{
  "dataset": "photos with spoken descriptions (Open Images, Localized Narratives)",
  "train_examples": 50862,
  "objective": "flow_matching",
  "logit_normal_time": false,
  "norm": "rmsnorm",
  "mlp_ratio": 4,
  "inner_norm": false,
  "patch_size": [4, 4],
  "beta2": 0.98,
  "warmup_steps": 3280
}
Rows from block 3 of a small image flow-matching model, named by matrix and row number. Rows with one number belong to one neuron. Each number is 128 + 24 x the weight over its row's rms, rounded and kept within 0 to 255. All counts start at 0. Numbers have three digits each. After the name is the row's rms in percent of the matrix's.
After each neuron's rows are labels from the 100 images, of 14976 (inputs lightly noised), where the neuron reaches its highest value: "strongest on" is what is common among them; "colour at peak" is the nearest of a few named colours to the mean colour under the peak. Only what is clearly more common there than usual is listed. The data: photos with spoken descriptions (Open Images, Localized Narratives). In brackets: how many of the 100.
# fc1: MLP up (model.blocks.3.mlp.fc1.weight, 1280x320), inputs 160-319
# fc2: MLP down (model.blocks.3.mlp.fc2.weight, 320x1280, transposed), outputs 160-319

fc1.595 085:158105127119115132113096094140115130128125137174089116129135138103098178130122151134102131151113136089131117089130115142119116129126126127140133152141099120118111062120137138089110124114125129116092102134154119138159100156118146114137174134112129127101139117124093101141119124098136103150123159127099120105130097160167149114129136105168109180095146076119079085115095128152103107131121099101143125140124098114134128135161134081122080126124181097135090131127158163163144130116104116
fc2.595 082:145144137160106149150117118153116133134106137142144102087115100162115085110115123148118108174099119171113167111154097117134125110146117106107184143141148088105119107150125145125120120092131145101118146091149149165129115117137164137116094148089161133119137122116082146098113093149102155136132139147111131116142127146112153115092135126174132161157120112126112097080144140135168122116102154124085137125100106104123140107144120148107121126097122087108120139135158112171127145140100179
strongest on: text has "sky" (52)
colour at peak: white (100)

fc1.737 105:173148113105092154160110109115104133140144152092156143114103184116114141117122119107147144151131150121170159099110129132133140135177102140137107144144153149142102113129132112116124121100138129148064087148152151150169120126131131132130130120105154139086134137121160127189134128103170155112133141102121149140149118126141179170144100113124117145099169123165085064154128093149108140106119119114134118102127102118139066161136109138085113145135126138157115138116150160118139156145132163
fc2.737 108:166157119166132167113117100116116132100102110149137109128121128151098100116135120153136153164107122131099147129152114103085118135155115143147145131130123094135140102123096170135102102129147151151106086116139140157148130111169129127133115155088148103086138112143104143130114105104146138157144107157162137154154129126132152087105131092184113159110162119138165110076092124120137152117115111130127177158113152102150131123120136125136155147106164108137169103108150124163141117113146172
strongest on: text has "sky" (51)
colour at peak: white (95)

fc1.185 105:128161121118101165102119155150107127141150152135119129144114137128159133113080149100167166104112112072127145060099126126104161131166150111130131112148124131137101093142149153147139110139137096143142128132128111106126117133118101116152093144131137108084162096142110126120132148141173140122123167107121110123167104133110102116122157116132129144168120131158096116109168093087123105115128122120150071149123121118107137164114116114130154141111125121141126099110129103165185130141126178
fc2.185 124:153080120083122151161112105134169166103124119168155151123100119136116119138134111182080124156167133108130162172140162122138082137116134125135120122130138086111140124126142167103104077110108139135111107142119108129123158127155172121108152093110126098169089140094109113136117118104081118135108102098137135120105120068116114149091087156101110144110100118120161101164162115107166119127127114128109171103121143169121129095099140160083136174141143140137144142133089144088067145135112104
strongest on: text has "wall" (42)
colour at peak: white (47)

fc1.314 100:087104120078148092122094122124111138132126174117163152128145131139166123140106117107144117117155119133139121057125105115161097143114091129116139074147123161137067116139122157188106119139106133122088108153112075122181119102127154125110106137185140167118158107090139096137099149111113130135130165122112118142144117121119138123165102128114123127115175158155133125126133096114099132137141087118134128101100102145106115148130151070101117117155122082115125134113083121112136106119123091
fc2.314 079:151117142072101167158165136126118121122113132137131154121151107114200143191097127122125121104130073117119138139095101127122151121087118109113123098115160120109092144129093114092144110103104099139104130159161081101164166150140094118123072080121133121172073147112148128166146144102154117119098107110147135120141133103106086177102092121112138123107121188114121106120161158130120112118115097146127142167149135145100137149118121174102150132166135153141122158165137159081124113168164148
strongest on: text has "sky" (66)
colour at peak: white (79)

fc1.758 096:138125135132122110140102083170100104142135118122130142170135177140158134112115127089198097147170113129158133121054120143141108125137121146124121141093159119121080086140125129140103122090143098098083120111156094157119102142103140121135145141141125136119144147099127115195106127103160124149106127125131129125163103150144173144155099100140121130108139096123143092093108117134126097156119073123132100149102108110140084130149142137090128137120152125120104157129132104126144153147127118
fc2.758 082:141131094134085146148121141134124104162132136119156184146096086136147123126116154099155142099077127093132146112162159118121134111141154147107115119154170095087128137116124116141118175099133134103107169127161104163125125118128116110146134154102119135133129146123139143130137071136094096111106122158087100108137120109110115155108102119162151145141132116156062106145146116120131144111102151120100133137104111067133125140150147137096122116110141135134126121128143164120115137158139172
strongest on: text has "sky" (76); text has "water" (31)
colour at peak: white (56)

fc1.69 086:136147125120043150149150101153139117111159173099089155134102136099164113129072135083135151138117135104157161137115130125157143099137134118139110114133125108115136113129136091107151107131142087106105120098128130135160097134160109159145071110123152130130126163122138117116119145128154112130101121116078126114135108119137173149123128125099107185105161159129088114108163135133126122132119124112177100094140072124080104145145103143116107129164073140122132074143142157168126117123131145
fc2.69 088:172134141107170195089128134118109161090121135139098126157139149146098130120136123131110166175117108126141137138148138140095140127141084117152135111123133136133141126105124144157119126144125098187141114108166178126148149114129171108144129116130115096127150110092084100114119102100106143133181115136194109172155118114115139111102122108120096137102103118143185111094113155101133110140133120099148160128136175168161105134129149130148139156107145108151174109113152117117152132108134136
strongest on: text has "sky" (69); text has "trees" (59); text has "grass" (27)
colour at peak: white (67)

fc1.10 089:139131136115110139161092147134106132120129162148112128130114122132105126133142154111121120138102146115165089102128132160107139099164138108121095146168161119118122090129134169127141183141141149090117089126139142137163131161126192162140163145136129147063175119146106123155121144106116100149141141154093094113113108124176149114133133094142152123147114086150101110130118141151129152138120140073135139122152098114116139161141126117120114115131179119119145119100137192170131108136079117
fc2.10 076:172120130160143154125095102154142118109119159144111156126096110132111109103149117143163117174125104151176152122135168119134077094133132131128137159155162131119111127116144146137123107119159162114135153120141153153111092154145156126149125157129159126155108120101098115118146089121087147146137143122117139129073152153111188080114095121125130186097140087143118107100090151087177126116075152127136152134104132082145124099143163129156123119093159113079171125183140139129151155127112158
strongest on: text has "sky" (58)
colour at peak: white (96)

fc1.297 094:152139089128094125150104126146107089140161110155150152133103139112132149134129161130145149124101123114127147167122151119067135119134113151117076107120206129138086141104134119141142186105168094125091141147119147123124150115124124084163066087121114127084095152144142135117141095114143143134131134097148125135144102101141133146109132102118133156087115130127132109113111132129139133131128129143144145103169124110115102118135136163145109141145123112162193114136147146116138138089134176
fc2.297 089:151162119149097137164155121098116121072145120122124150110117101155123137116138127108102133148127109122121124126085139144121147113165117121125137139157117109123189153134121100122163123140152114150110121077111110139137175111152111142142108067134119125095121123145088175126147133143153140113143149113162134131102151115086090142119157140139123145160106147102145153144149123129143151133144153149137154163144153112145109119128085143119129155128119108110164103122094136140141130151148183
strongest on: text has "white" (29)
colour at peak: white (76)

fc1.677 092:165102156109115165157156114148121125103090133146111138134147130128131103141088108118189117183147159116166120102102080140095142149136135139137060148125183100117083099111129122134141110113119082140081134136144105139085174146131140127116144116120137130118109093126124146137133103113129147139195163151132123144121125110107136121101073128119128174125114154121120122062098130108162134123125065141151149125157139113133069160113127131106143122126184129109157110141144129143147116099126141
fc2.677 101:094147113146143084143124129098149131144140115096095117185121117123147151111156123114105120081144122124067127167112129127152114138125144142122149125106076117125181101144130045130118123169144124115146107145098100121143132079135111128155106106138105131135160168117145124152096143147161112140118132100128125107118123189172108126128172112151109083133101131108169161168127105116136113185167109153107088127146145184122162106134097138122123115120092107134114155098151107120110130138155109
strongest on: text has "sky" (60)
colour at peak: white (44)