Weights of a small image flow-matching model.
Model: 7.88M parameters, 32-pixel images, arch uvit, norm rmsnorm, activation gelu, patch size [4, 4], layers 6, width 320.
Rows from block 2 of a small image flow-matching model, named by matrix and row number. Rows with one number belong to one neuron. Each number is 128 + 32 x the weight over its row's rms, rounded and kept within 0 to 255. All counts start at 0. Numbers have three digits each.
After each neuron's rows are labels from the 100 images, of 14976 (inputs lightly noised), where the neuron reaches its highest value: "patch colour" is the nearest of a few named colours to the mean colour under the peak; "strongest on" is what is common among them. Only what is clearly more common there than usual is listed. The data: photos with spoken descriptions (Open Images, Localized Narratives). In brackets: how many of the 100, against the usual share in percent.
# fc1: MLP up (model.blocks.2.mlp.fc1.weight, 1280x320), inputs 107-213
# fc2: MLP down (model.blocks.2.mlp.fc2.weight, 320x1280, transposed), outputs 107-213

fc1.457:104101156121124209116053090088143076114104060119106163112126173090092074113000118170119082136118130206089126135225114167116121135145106101137121133131131099131099151118134000103120125127139082114119133140160140155174087087133166133124116152101155124141096137107104178145089108113172105072092113142165136113103141131123069
fc2.457:156123145051119168137145104170123144154140105166152109155142044124094082155144143067111109154133139196138086177081126129085110121100147184095147188063074134189154149156116172124070119119150101158115145162138114158146145087070128126142123079075110151137071123099107174127158151136126134115125054146143140094097094122095142
patch colour: white (69 vs 9.9)
strongest on: text has "sky" (77 vs 24.8); text has "trees" (67 vs 27.7); text has "water" (39 vs 7.8); text has "buildings" (29 vs 11.1)

fc1.105:132145122116115138091138097150128146122136075188082125098083115126187120118128097072159153137108028125087119100111128127168119096163131189071066172098120132126134106089102127092217147086114127144159135127101116125073085125150125150126126119069078084155123161119115164076139116148215078200122169175107127135089104097102097
fc2.105:138075151136164116163132169137175142125151161118191130152156124123112149144119113147113179147150116093139131123110122132102178133134095127168090101143101152120107122170189101164098172147161153139117154124130107074107156139124061128119095169154163106109116145177154125170204106135078166128099114112159149085134113127141140
patch colour: black (79 vs 25.3)
strongest on: text has "holding" (37 vs 16)

fc1.660:122088164116163140128137158130088141132175084073096109156067176101202136076151129170140112154210140174104118117143062144151147136159134083093120154105139070124092140169126094109155126085125151092154142152116166137146092144119127116103129139084137154080127144137156136163103095138080123137144112199109110127062113110124134
fc2.660:061118140100146163107138139193132098110141084162162147112145086131126072145120163090114110104115132097125114139059166101196141143201113159138153084129104123110212129120141065126123162165132123200192171107190105102162108107151101157134139130227152194100083131094094151127131104162128106099071146155118122138125113123164132
patch colour: white (70 vs 9.9)
strongest on: text has "sky" (80 vs 24.8); text has "trees" (61 vs 27.7); text has "grass" (26 vs 10.1)

fc1.272:089079207077132221125107119102149142145143072210093088128114186067100116106113115107135143145061117171101114048175126127162128096148127170084091150097076102161163106138170067129168130094117027115157135144101153161165081152211163127123111180102192130092146164091129175180124138122135093115109078156104089131097143130151114
fc2.272:199149122134110140089166126153106108192105164124162137132135080173183115164122109080115137152120126177177088211088119135141155108131116121140147124087121174119168151099093119067046087158174138155129119107143112120090139105078102150152130082137102086143064098116143139170164147145124118158068094128147147104092095106115155
patch colour: white (87 vs 9.9)
strongest on: text has "sky" (52 vs 24.8)

fc1.240:145128131120138149156135144116142150116152200126158171162092173117145122079107170132068175103141161199174153196111073149116143129159072098127135122145187143150075192163080095136087053154137139105177107148145100119141138130114143142096178095140170093136107165111115156125094077122087101062075157128149085140090199110089105
fc2.240:128105123154089095159111141158119168124166153116128108115122069085119118122120161102086186146116138157146099152058139117125092128164114097152124086103074059126102073226152063135144096111102149112171142101071122141127147106101163176109162142179170155083087159103082116121142131123144203113139116175141145124146139138094130
patch colour: white (27 vs 9.9)
strongest on: text has "sky" (50 vs 24.8)

fc1.282:142082116134148137136100123064181085092157159124116156096127179116162034106035110151105118155199170173109124086198128123114125114150111083137102135147141145116103185075171093120104160116120109111114142142138112135138102130135101060147107150065155133139152170137057149181070081126141167162118138128130102117144198229108071
fc2.282:134066145054102125157167083143129149089147127139065110099141148130121079103129092125155130124114128176080128172128154123178142138101162146170132135152105137115144132129137117139110137149078101186106146113154131153169083122088092122158105179108133178084095132136149177144164133142113118122092179221161163118137139180100172
patch colour: white (65 vs 9.9)
strongest on: text has "sky" (67 vs 24.8); text has "trees" (56 vs 27.7); text has "buildings" (28 vs 11.1)

fc1.459:152107163125142161073128080127134116118153155191114204135092158106138113055066113120094121075146152152178174142157081147120140148144115094134121108125172115099173160141124036092156124138155107138160130086176111116154095150144163147152153156166150126145088124124136187187135082122148052146048157131122142139054172114140093
fc2.459:174127165115161128104137140201127126184141130185087119138126015145164131156135165099060119103112143134147074128111110116104172133102100120159121112071089164190082163165067162174170137108160135070146147147096124190162176096110147164101096092169136161135080101162114112117125118136099120122080116159121130139107147082151107
patch colour: white (60 vs 9.9)
strongest on: text has "sky" (77 vs 24.8); text has "trees" (56 vs 27.7); text has "water" (30 vs 7.8)

fc1.423:080108151112089246117141069089139145079052042146088140153138142113168125076113126127070096138110106213131121156148172163168170136148157143134125155088162098153164147095147020123117132170117043186134139065159094103120105138110115176124155167123151148131107130056115179143060105136135103120101103165140139135156125151142131
fc2.423:195196106099172108087114083148165136184147104138142197151148045163113139162130139119111128120108120139243084142126132125096131111129109102193104108120122185124121134159134142178145104112171157084100044174142099159089183142151104095142120077177178102205170107188141111092154118132097133166109136090143118116111176092133133
patch colour: white (100 vs 9.9)
strongest on: text has "sky" (50 vs 24.8)

fc1.509:000107126110113255139106098122132138090106032188123137164120108120105144111104132154130091112112118162097167115121130134202152103150115113111121133124134108127146142081087070112082145106110037196173125117184121095146091170117107157092120183113164146102089125057114155108112133126153087097113121141143142146111070153182118
fc2.509:183149126195145091087139112096199111130149167089108222103169209164120144107111127110141173132131153125156158096178130106115152107105095073146117142137172193050102105140127188158178099096131225077109060168157146114113128101162128128146116162138095140096136120155113125109142096128158124151126139104117135130075160162117088
patch colour: white (31 vs 9.9)
strongest on: text has "sky" (50 vs 24.8)

fc1.123:119097125101101126119171150145132095153097147223144114104087109138182151117160122167117154060142166128160147096188098106170124179140089141100106108162104137126128143149126150142109166123105087129146116163119139080106127178171113109119142118121120124112157138126095140149094079138114152163121140074081072135145136134165135
fc2.123:082121135134141088148167120138099190128116121131132115159129117138080151118222179119143142154134136078100152112190095102104121132086140154103183179094155115154171126107113212126117143115118145146153089160134141120105161095113146159123071071074198124112064130066117132150152109165074118113176146113119067097101076111113129
patch colour: black (100 vs 25.3)
strongest on: text has "lights" (28 vs 7.5)

fc1.717:099092156125158154149143062110144111055125170149145154157198062133111128063126135140131137180144095147114097182139165078159127104142095134088187108139143124227095112096130132088127142120127149079144127084118164151145208123145164134069108085096126132131135163107132129071145123159106109168142195129132189141126157175138153
fc2.717:127158100153088104125107193110125132196175127094200098121059161118082132117151165129099201080067135130097114058076083088142129161092099134152152185139178137106141123116142125187094077134142126159092142151156148109072122126127069107107120162139131115127187141124124117149115142083150156077172121161157091121100137120107094
patch colour: white (41 vs 9.9)
strongest on: text has "trees" (58 vs 27.7); text has "sky" (56 vs 24.8)

fc1.485:115086126140128175117136169132149123125120167176135086191092134092175105090150160101116135063098094172131104123110169053176158169121172123096083135116091108125142155138137116098087138144035097149119088125148125130098061163099092141158145158118127129119159127105079164129135119103142107115105186172122098079118189171133138
fc2.485:143152108089154149165155101104145101120185145132143116167085145151151140070117069089135099127129082118097173135067164133141175073142150112130090057100126112178113174142130195121150089079148102110193108091125154154116175207098123159096127066086138141071081158165107172171198089134099104147132144166113119165156155130138131
patch colour: black (100 vs 25.3)
strongest on: text has "dark" (25 vs 2.3)

fc1.756:100116134088136160085161148121170117133140156215161097103130110140176087104143136118123103130191104178134155152078126114152138126157135155084109147076121120126154177117115133145090133161115078154160135124161164089087090158103091066137130117091177152069169117092135231160114143128094121109095111126138072148125153161163141
fc2.756:136123130071198163129156128152132181148157110115138123128120086091157185168201124129147110124142107161110090098170090116136075105099139185124188138139120129143127070142127073155083107101137147147121066153134187115072147161175120131139084060135173133086169083152171121144092135185103156165114112115193107159076174117146128
patch colour: white (90 vs 9.9)
strongest on: text has "white" (30 vs 11.6)

fc1.390:159115179114161148044157093125158089096145176169174187144121182144195093048109113075145117075155099181112206154133081131099108186099125101143117126158130104129116187131119123137133157167150139108186127124133163127118116168117140138146108147102136129116124155123133225160162085129112158174058167117144132148088178144098065
fc2.390:125077086124082090152159188102128242153137108075053134108122116102159135208152212193096175140134142102128104140219106100154127121124130159147183120128130095135072092139111101111156088090150097112098108179145122145155120106157104149085084099182125157148124088149136107107072126130126134108097140121131092115079141040154114
patch colour: white (56 vs 9.9)
strongest on: text has "sky" (53 vs 24.8)

fc1.491:134159142157153123069054128075175073117131101135136108168119224125141000103004080096143135123158101136172122149105201138086119126164160132139137148133154111142157093115132007109190124136144123161129142150167112175062064131153166124130179198114117129144110158115196191126107134124138093131100136139115125116131126133109119
fc2.491:134122169070140126106205102214095172150131089133182175113152129164104106174196161101142102177141122190163089133214097117077180115116149135134157158107107114164130208132136171127108137122147074135104143123069132148163145131066099143111104096100180143141073092082097142149147113161082132120131107087088085072139101113166125
patch colour: white (93 vs 9.9)
strongest on: text has "text" (29 vs 6.5)