{"image_size": 32, "cond_dim": 128, "norm": "rmsnorm", "mlp_ratio": 4, "head_dim": 64}
Rows from block 3 of a small image flow-matching model, named by matrix and row number. Rows with one number belong to one neuron. Each number is 500 + 25 x the weight over its row's rms, rounded and kept within 0 to 999. All counts start at 0. Numbers have three digits each.
Before each neuron's rows are labels from the 100 images, of 14976 (inputs lightly noised), where the neuron reaches its highest value: "top examples" is what is common among them; "peak at" is the part of the image that holds the peak. Only what is clearly more common there than usual is listed. The data: photos with spoken descriptions (Open Images, Localized Narratives). In brackets: how many of the 100.
# fc1: MLP up (model.blocks.3.mlp.fc1.weight, 1280x320), inputs 0-159
# fc2: MLP down (model.blocks.3.mlp.fc2.weight, 320x1280, transposed), outputs 0-159

top examples: text has "text" (25)
peak at: top right (34); top left (33)
fc1.114:451486511507493491500527528482464504464539544552498483536509484496439490515539497520512516500525565527506500481508484499523547520506534502457532510470524515492484450488478526529477496486500499486469508486511526492437539518541470530465463512503545521515496462491545541531488476483519482503457510525488518507485531508513507469533475509476512503470498510544495489496501475485521474531513488503437488499554465531542492470518520570492518506475485496479475506521520455541513523505499496
fc2.114:499496515521530461551482489502489517498523497491471485496449515512499519510505514497488513504507438456501505486489493475502498471466515503473553471504485454476469399500500502497500487500530470500547524479481488519477510485511479453447478519495552507552526493489514504482489464491509510450440504486442473498496522487504522509512529542489477532514470506508485519480505502516488533505475532512519514477475503467500483485495479543480541553485547511481496513487489514471485505479507484

top examples: text has "wall" (42)
peak at: top right (33)
fc1.185:483451517546504489514469512493486473467463537527466515528493512521448495550522472520538520543456474541536521509481531500521472514483499467513466494511485511511518554476536492492493523490498521502507517478484503501474499489467528506494498442498535494512542512494502490540536501449498491473445535560493471412507532488500477466523493522523511477491477516505465498473503491503523461532466505543466450463453526525475475480464535500478515488522514493477502493487458461503488508524508531
fc2.185:514522515484457509515509526492467503496505528515476474452502484499507487488506460455466498492505475445486461474493470512516505538530466471478519520510482545485505473528470502520479486496509530501467473500533501491540512501563446488493500482482504489471462469522506455479499461497475513487524523519499524578482499511498502493504484498469515514462519489470500469534493463498490516507475489458479527517510503459534525547517492546524530526493485479520476493512490462502512489461514515

top examples: text has "wall" (40)
peak at: top left (41); top right (36)
fc1.109:475471474474494514443500477486521541478526495504484501501518451454484520459484514546462449516474424523514508522490479476532480479471477507510495454529513499450501523518551524516480491454508494529509502476517460500479502514527538496489466533466564552480531489485518452502500463500477490509494537466472507499539493508454510437503506502488516526494487527507488541481524552528462496527464453485490535471513486479483467480486477511520483479501479512470471495502487494504471496489548498
fc2.109:537490520511488515535509514492491491508511513485498505500480502499527480550503474498520536445523540486465495454526489490478474481512534471485522541477529502534471454513464483526522495494506504449488503496470523488484505451501466528487486475501492454538477495504496542564505505502508509421490483555493467519484472455521467543508487518474500424495473501517508500508463482490500463473513500538474480517532507493533505533496523508486482519512500516501505503501561490467483486504493471

top examples: text has "sky" (76); text has "water" (31)
peak at: top right (35); top centre (30)
fc1.758:552509513494461490468517499483523481457498507499505509558523514502516502520470495489489522557454487553507535472570499503518493535496512511518548468532495482529532481504516475533497495477549532478522490462497508520541526475509524501495479515495473519488502495522529497512503502497477504493512462534460455487491472513464476486464491486487554471503528513471492504534475523489541473476554499486513476507475538440499479472568555489513503522472508512472513528466499472489506509487553500
fc2.758:487515523494487537507536523504502497528475540473466519462521500428492524465451467497507503480515505448520456511537488498485500520537511496520493503509532488483495511496467548520464505499463526473555526481500484481490500485500442501508512474528456522521500491501456504499522464485480499551492469541510514542461488510456493476509493511510522486449493460542498465506484470505547517535540474507470483462508463517547510489551536496492564492491538460497504542506494514569510496513476480

top examples: text has "text" (27)
peak at: bottom centre (28)
fc1.518:513498493485460508554499549490492534513494460507523503513507498520530471498522509514475503510468506517516492396528500506494500490487586475477506477482493525494519481471524539545506487482551536496493478497473486530471500470485516497510471487480510487495488479559482484483511546504519446538495476474479481496488544511469495504499504519489503503509479474492514486514508508526543416472530492494489483510529482469498479512501497511509459513536480477517531502525490499482537497480501528
fc2.518:455500456481476465494505464554471534513458538507496508503487517453485483493431498501453468472508522450505500479455516515513516501486488472497545481547534506490494477526502529505512504491514494496528506509500484478518514456470475529476492435500500461538486512493486539483477537535474483503497489479516520520535541492518452520480461478489503493506508507511486518524490482484468459488511519530519490481476480456451543487480502460490501533458533538513478522467520546498463480507474532

top examples: text has "sky" (82); text has "water" (48); text has "grass" (26)
peak at: middle right (36); bottom right (32)
fc1.716:525512511506491485498499499506503500484457552515518511525502511564493504497542500522537526529487546519558512515548522495520475464516507441476493501538501514540525484474480542513490502504527502508528500525579450515519506445486492490498511495494477516499523524510491496492524497486514483469545527510508483513487505498528496500494494518512519497496493520527504524539525479492549479466565456506508515500525512446498505491569543476505473498468493509508520478477483474501484453486501478
fc2.716:530499534476509485488498491475479504449517530531507512475539499472498502466471472468512492487499465537496501487510531516483497487531513541499512468486505519517555492492546460465451476476507517462505505514505470473506501454494512486523539507483462528498514478504495500480515475512498506500471494478494527477472539555476494535502497513477499479514544502523442473567525532537551437484517523493490543474456507512523486500492535502516517518527501507495532506451461515529485506498517507

top examples: text has "text" (28)
peak at: top left (54); middle left (25)
fc1.91:546515512466507508511501495527478504484461467507495518466503506520496516490507485528477528524520489453477453525528514505505507498475526465511475509468524498525498497490494532561484508506465487486457468498525525494533502494518511503530448458446521497503473531491437481463468464509525502500514501462495483458537476480475497469438511525513499502480500516461482502494510482533469515498523518506491470476531488504510511539465503473515444488515495486555491465461487507499531445489500514
fc2.91:534541492492474500511517509488491482486507493504478529486506463474517497486497497510518509448527563481521472485481502508544495482477478478515481529481495500496498521543497469491480479498470501483507483469520477480505509467535497517487461494485462518485479588507481493514525550530500489534546504509559502535524505484492541475465464482493495487467480534505511486499503474554446533504499510531516450510532518504498525509474497446524472451501499501556498496495489506497482468520529506

top examples: text has "sky" (51)
peak at: top right (35)
fc1.125:511501495504468463460542467520482491458479531488494493495483522474500490531474473506483520528466486483488482525516502518537460538449496511517558483497523507555532512515494526501520497426479543510534449452495494524501516515525489481477437495509553505481474478473528466491516496501459479468512467479480464477526505489482498464445480493496558467515532525477497475446492500495515498532521492528473469497486513494562487473552557510508491505483465531540491453489512444532503531485498483
fc2.125:491486526485481502485529531475460498488483518503445517464494488513494472461507451524480490434466493516502476497503469501487509501486503485466545489507519477497533512518482515465483465478486496502500482472502502466530553490550512505467461509500454530531497502452494521489521532543491469473488509505519513466467478539459500489473486486472527476479467518498529495554477503516483513489468493506507485492500466502465547494492529495514498556476500444520490547506522519506512439479475518

top examples: text has "sky" (50)
peak at: top centre (35); top left (32)
fc1.339:502472458522483454473475511497477481498521522529482512503494534485471517487517500540508499505534472556546471493479515504502468487465495490490490527498494507488547506482502501503460487470485472519519517509551468510532517471491502496464488492491516523484510452495520479488496518499516513483517531497481478483532507522465437457494523498505532487467471495541503493532516503567521502510522491518474488442504504536464512485536518573544493503501467504446512531447481466548471455461518494
fc2.339:533485513479498450518485503523491514500481470544505478488512469508484526475465495516479532547511471479481457506482488513500447494524485492462492538474519510507520518527480491468495481488521520499485518522500496495530482509513495528512529479465525483496500477516505491505501529549521538469517549473501506522510501524499507515533524502489512522497503515526457447485522488545485520463531522502467486473567521506491520485532476511537451532471533486520544495486507458507474452495503473

top examples: text has "white" (29)
peak at: top right (47)
fc1.452:478494549504521503533472494467517549491458480486459529499503473527487469490476462510567527549495470503535475505493497501475469501507478454485489489535516492459497499492498563514474535499483539510506482478521535526483477501525486493525486467477515532506482485452466506531514472508528485493501498552492514501500498482491438466513519511502509490474488503517462491504518473507527452537460492516477497488463491519509465503504514499491490479503477524536491490499509480462478469499494507
fc2.452:484517513485453475491525534498490478519537505534521469467501514468497524529506510469457497485537478492462466491473474483507505545515483490524519522516479490522503504476550539492507468491538475502512467466524491483458503484535464504492467453495491456487478517522497497459483529493456475485557514487521498482509520513485544468463475469498503512490514509466487469522489465488465508509495491503513517538482493511497537529500494556511493543525470500495518507533456482495489508523496523

top examples: text has "trees" (60); text has "sky" (57)
peak at: top left (41)
fc1.463:539471514463475467530506472503483488475499474475511528551538460503438517522468504500490488511492491493535509495507492491473445488476521524511505525489512493514497484473544488561477505505462483481506506484540489504518514512473505536501500545487469525466502514464501468497523449480513499461507517499450467523501520510476500407535456507496496491489481544464490512512498526473466519462473494485481473494505489467530493483536490494493494517513514529515512511505508515485500487539512531
fc2.463:508501524483499535436495502534493495469479500496516497514530517524528476531536483558499482523489501490480513535531527480480496462474530491498504476479532493525495538472508498488502490506517521487474509552492537506466496560515544514567493540520485480523496485503462493487491553503521510517493477526505465484481526545542512511474505523520480484549468514498502472486513513491507499485512519503518449510466479523458536498480509462491479531516473454518499479505543514530487501498493558

top examples: text has "sky" (66)
peak at: top right (84)
fc1.314:477484471540485500507512503523496470481461548513530499532506543512493495529521488473470507525514512537501500525512534498540489472537506496502517457495444493518493488497531505462487509478530497489476466484543478509537530526475474485457519506523500493465508531517456515492493501517499475469503477488491457540514498546468502463458489521495523505511519533510475537477490498536492481515487483461487502508497492507535506465461514493521489492531441519435486477497500432524486574510528516
fc2.314:474506521515542509521472481486488543519555556507494464481516488494509485477498494529531496475511507476475505503496499517534470466497517490481499526486512513485513522500453534505547472495484496498535498524489435504519481502481468462478490492489557490530494514523543501524545462482532486511498495537517482525527464505506534531478483491530503504521505502518495473515526463515531469514540486516479489483510546523513511515519488497482492518477511458483479511536514450547500514508499485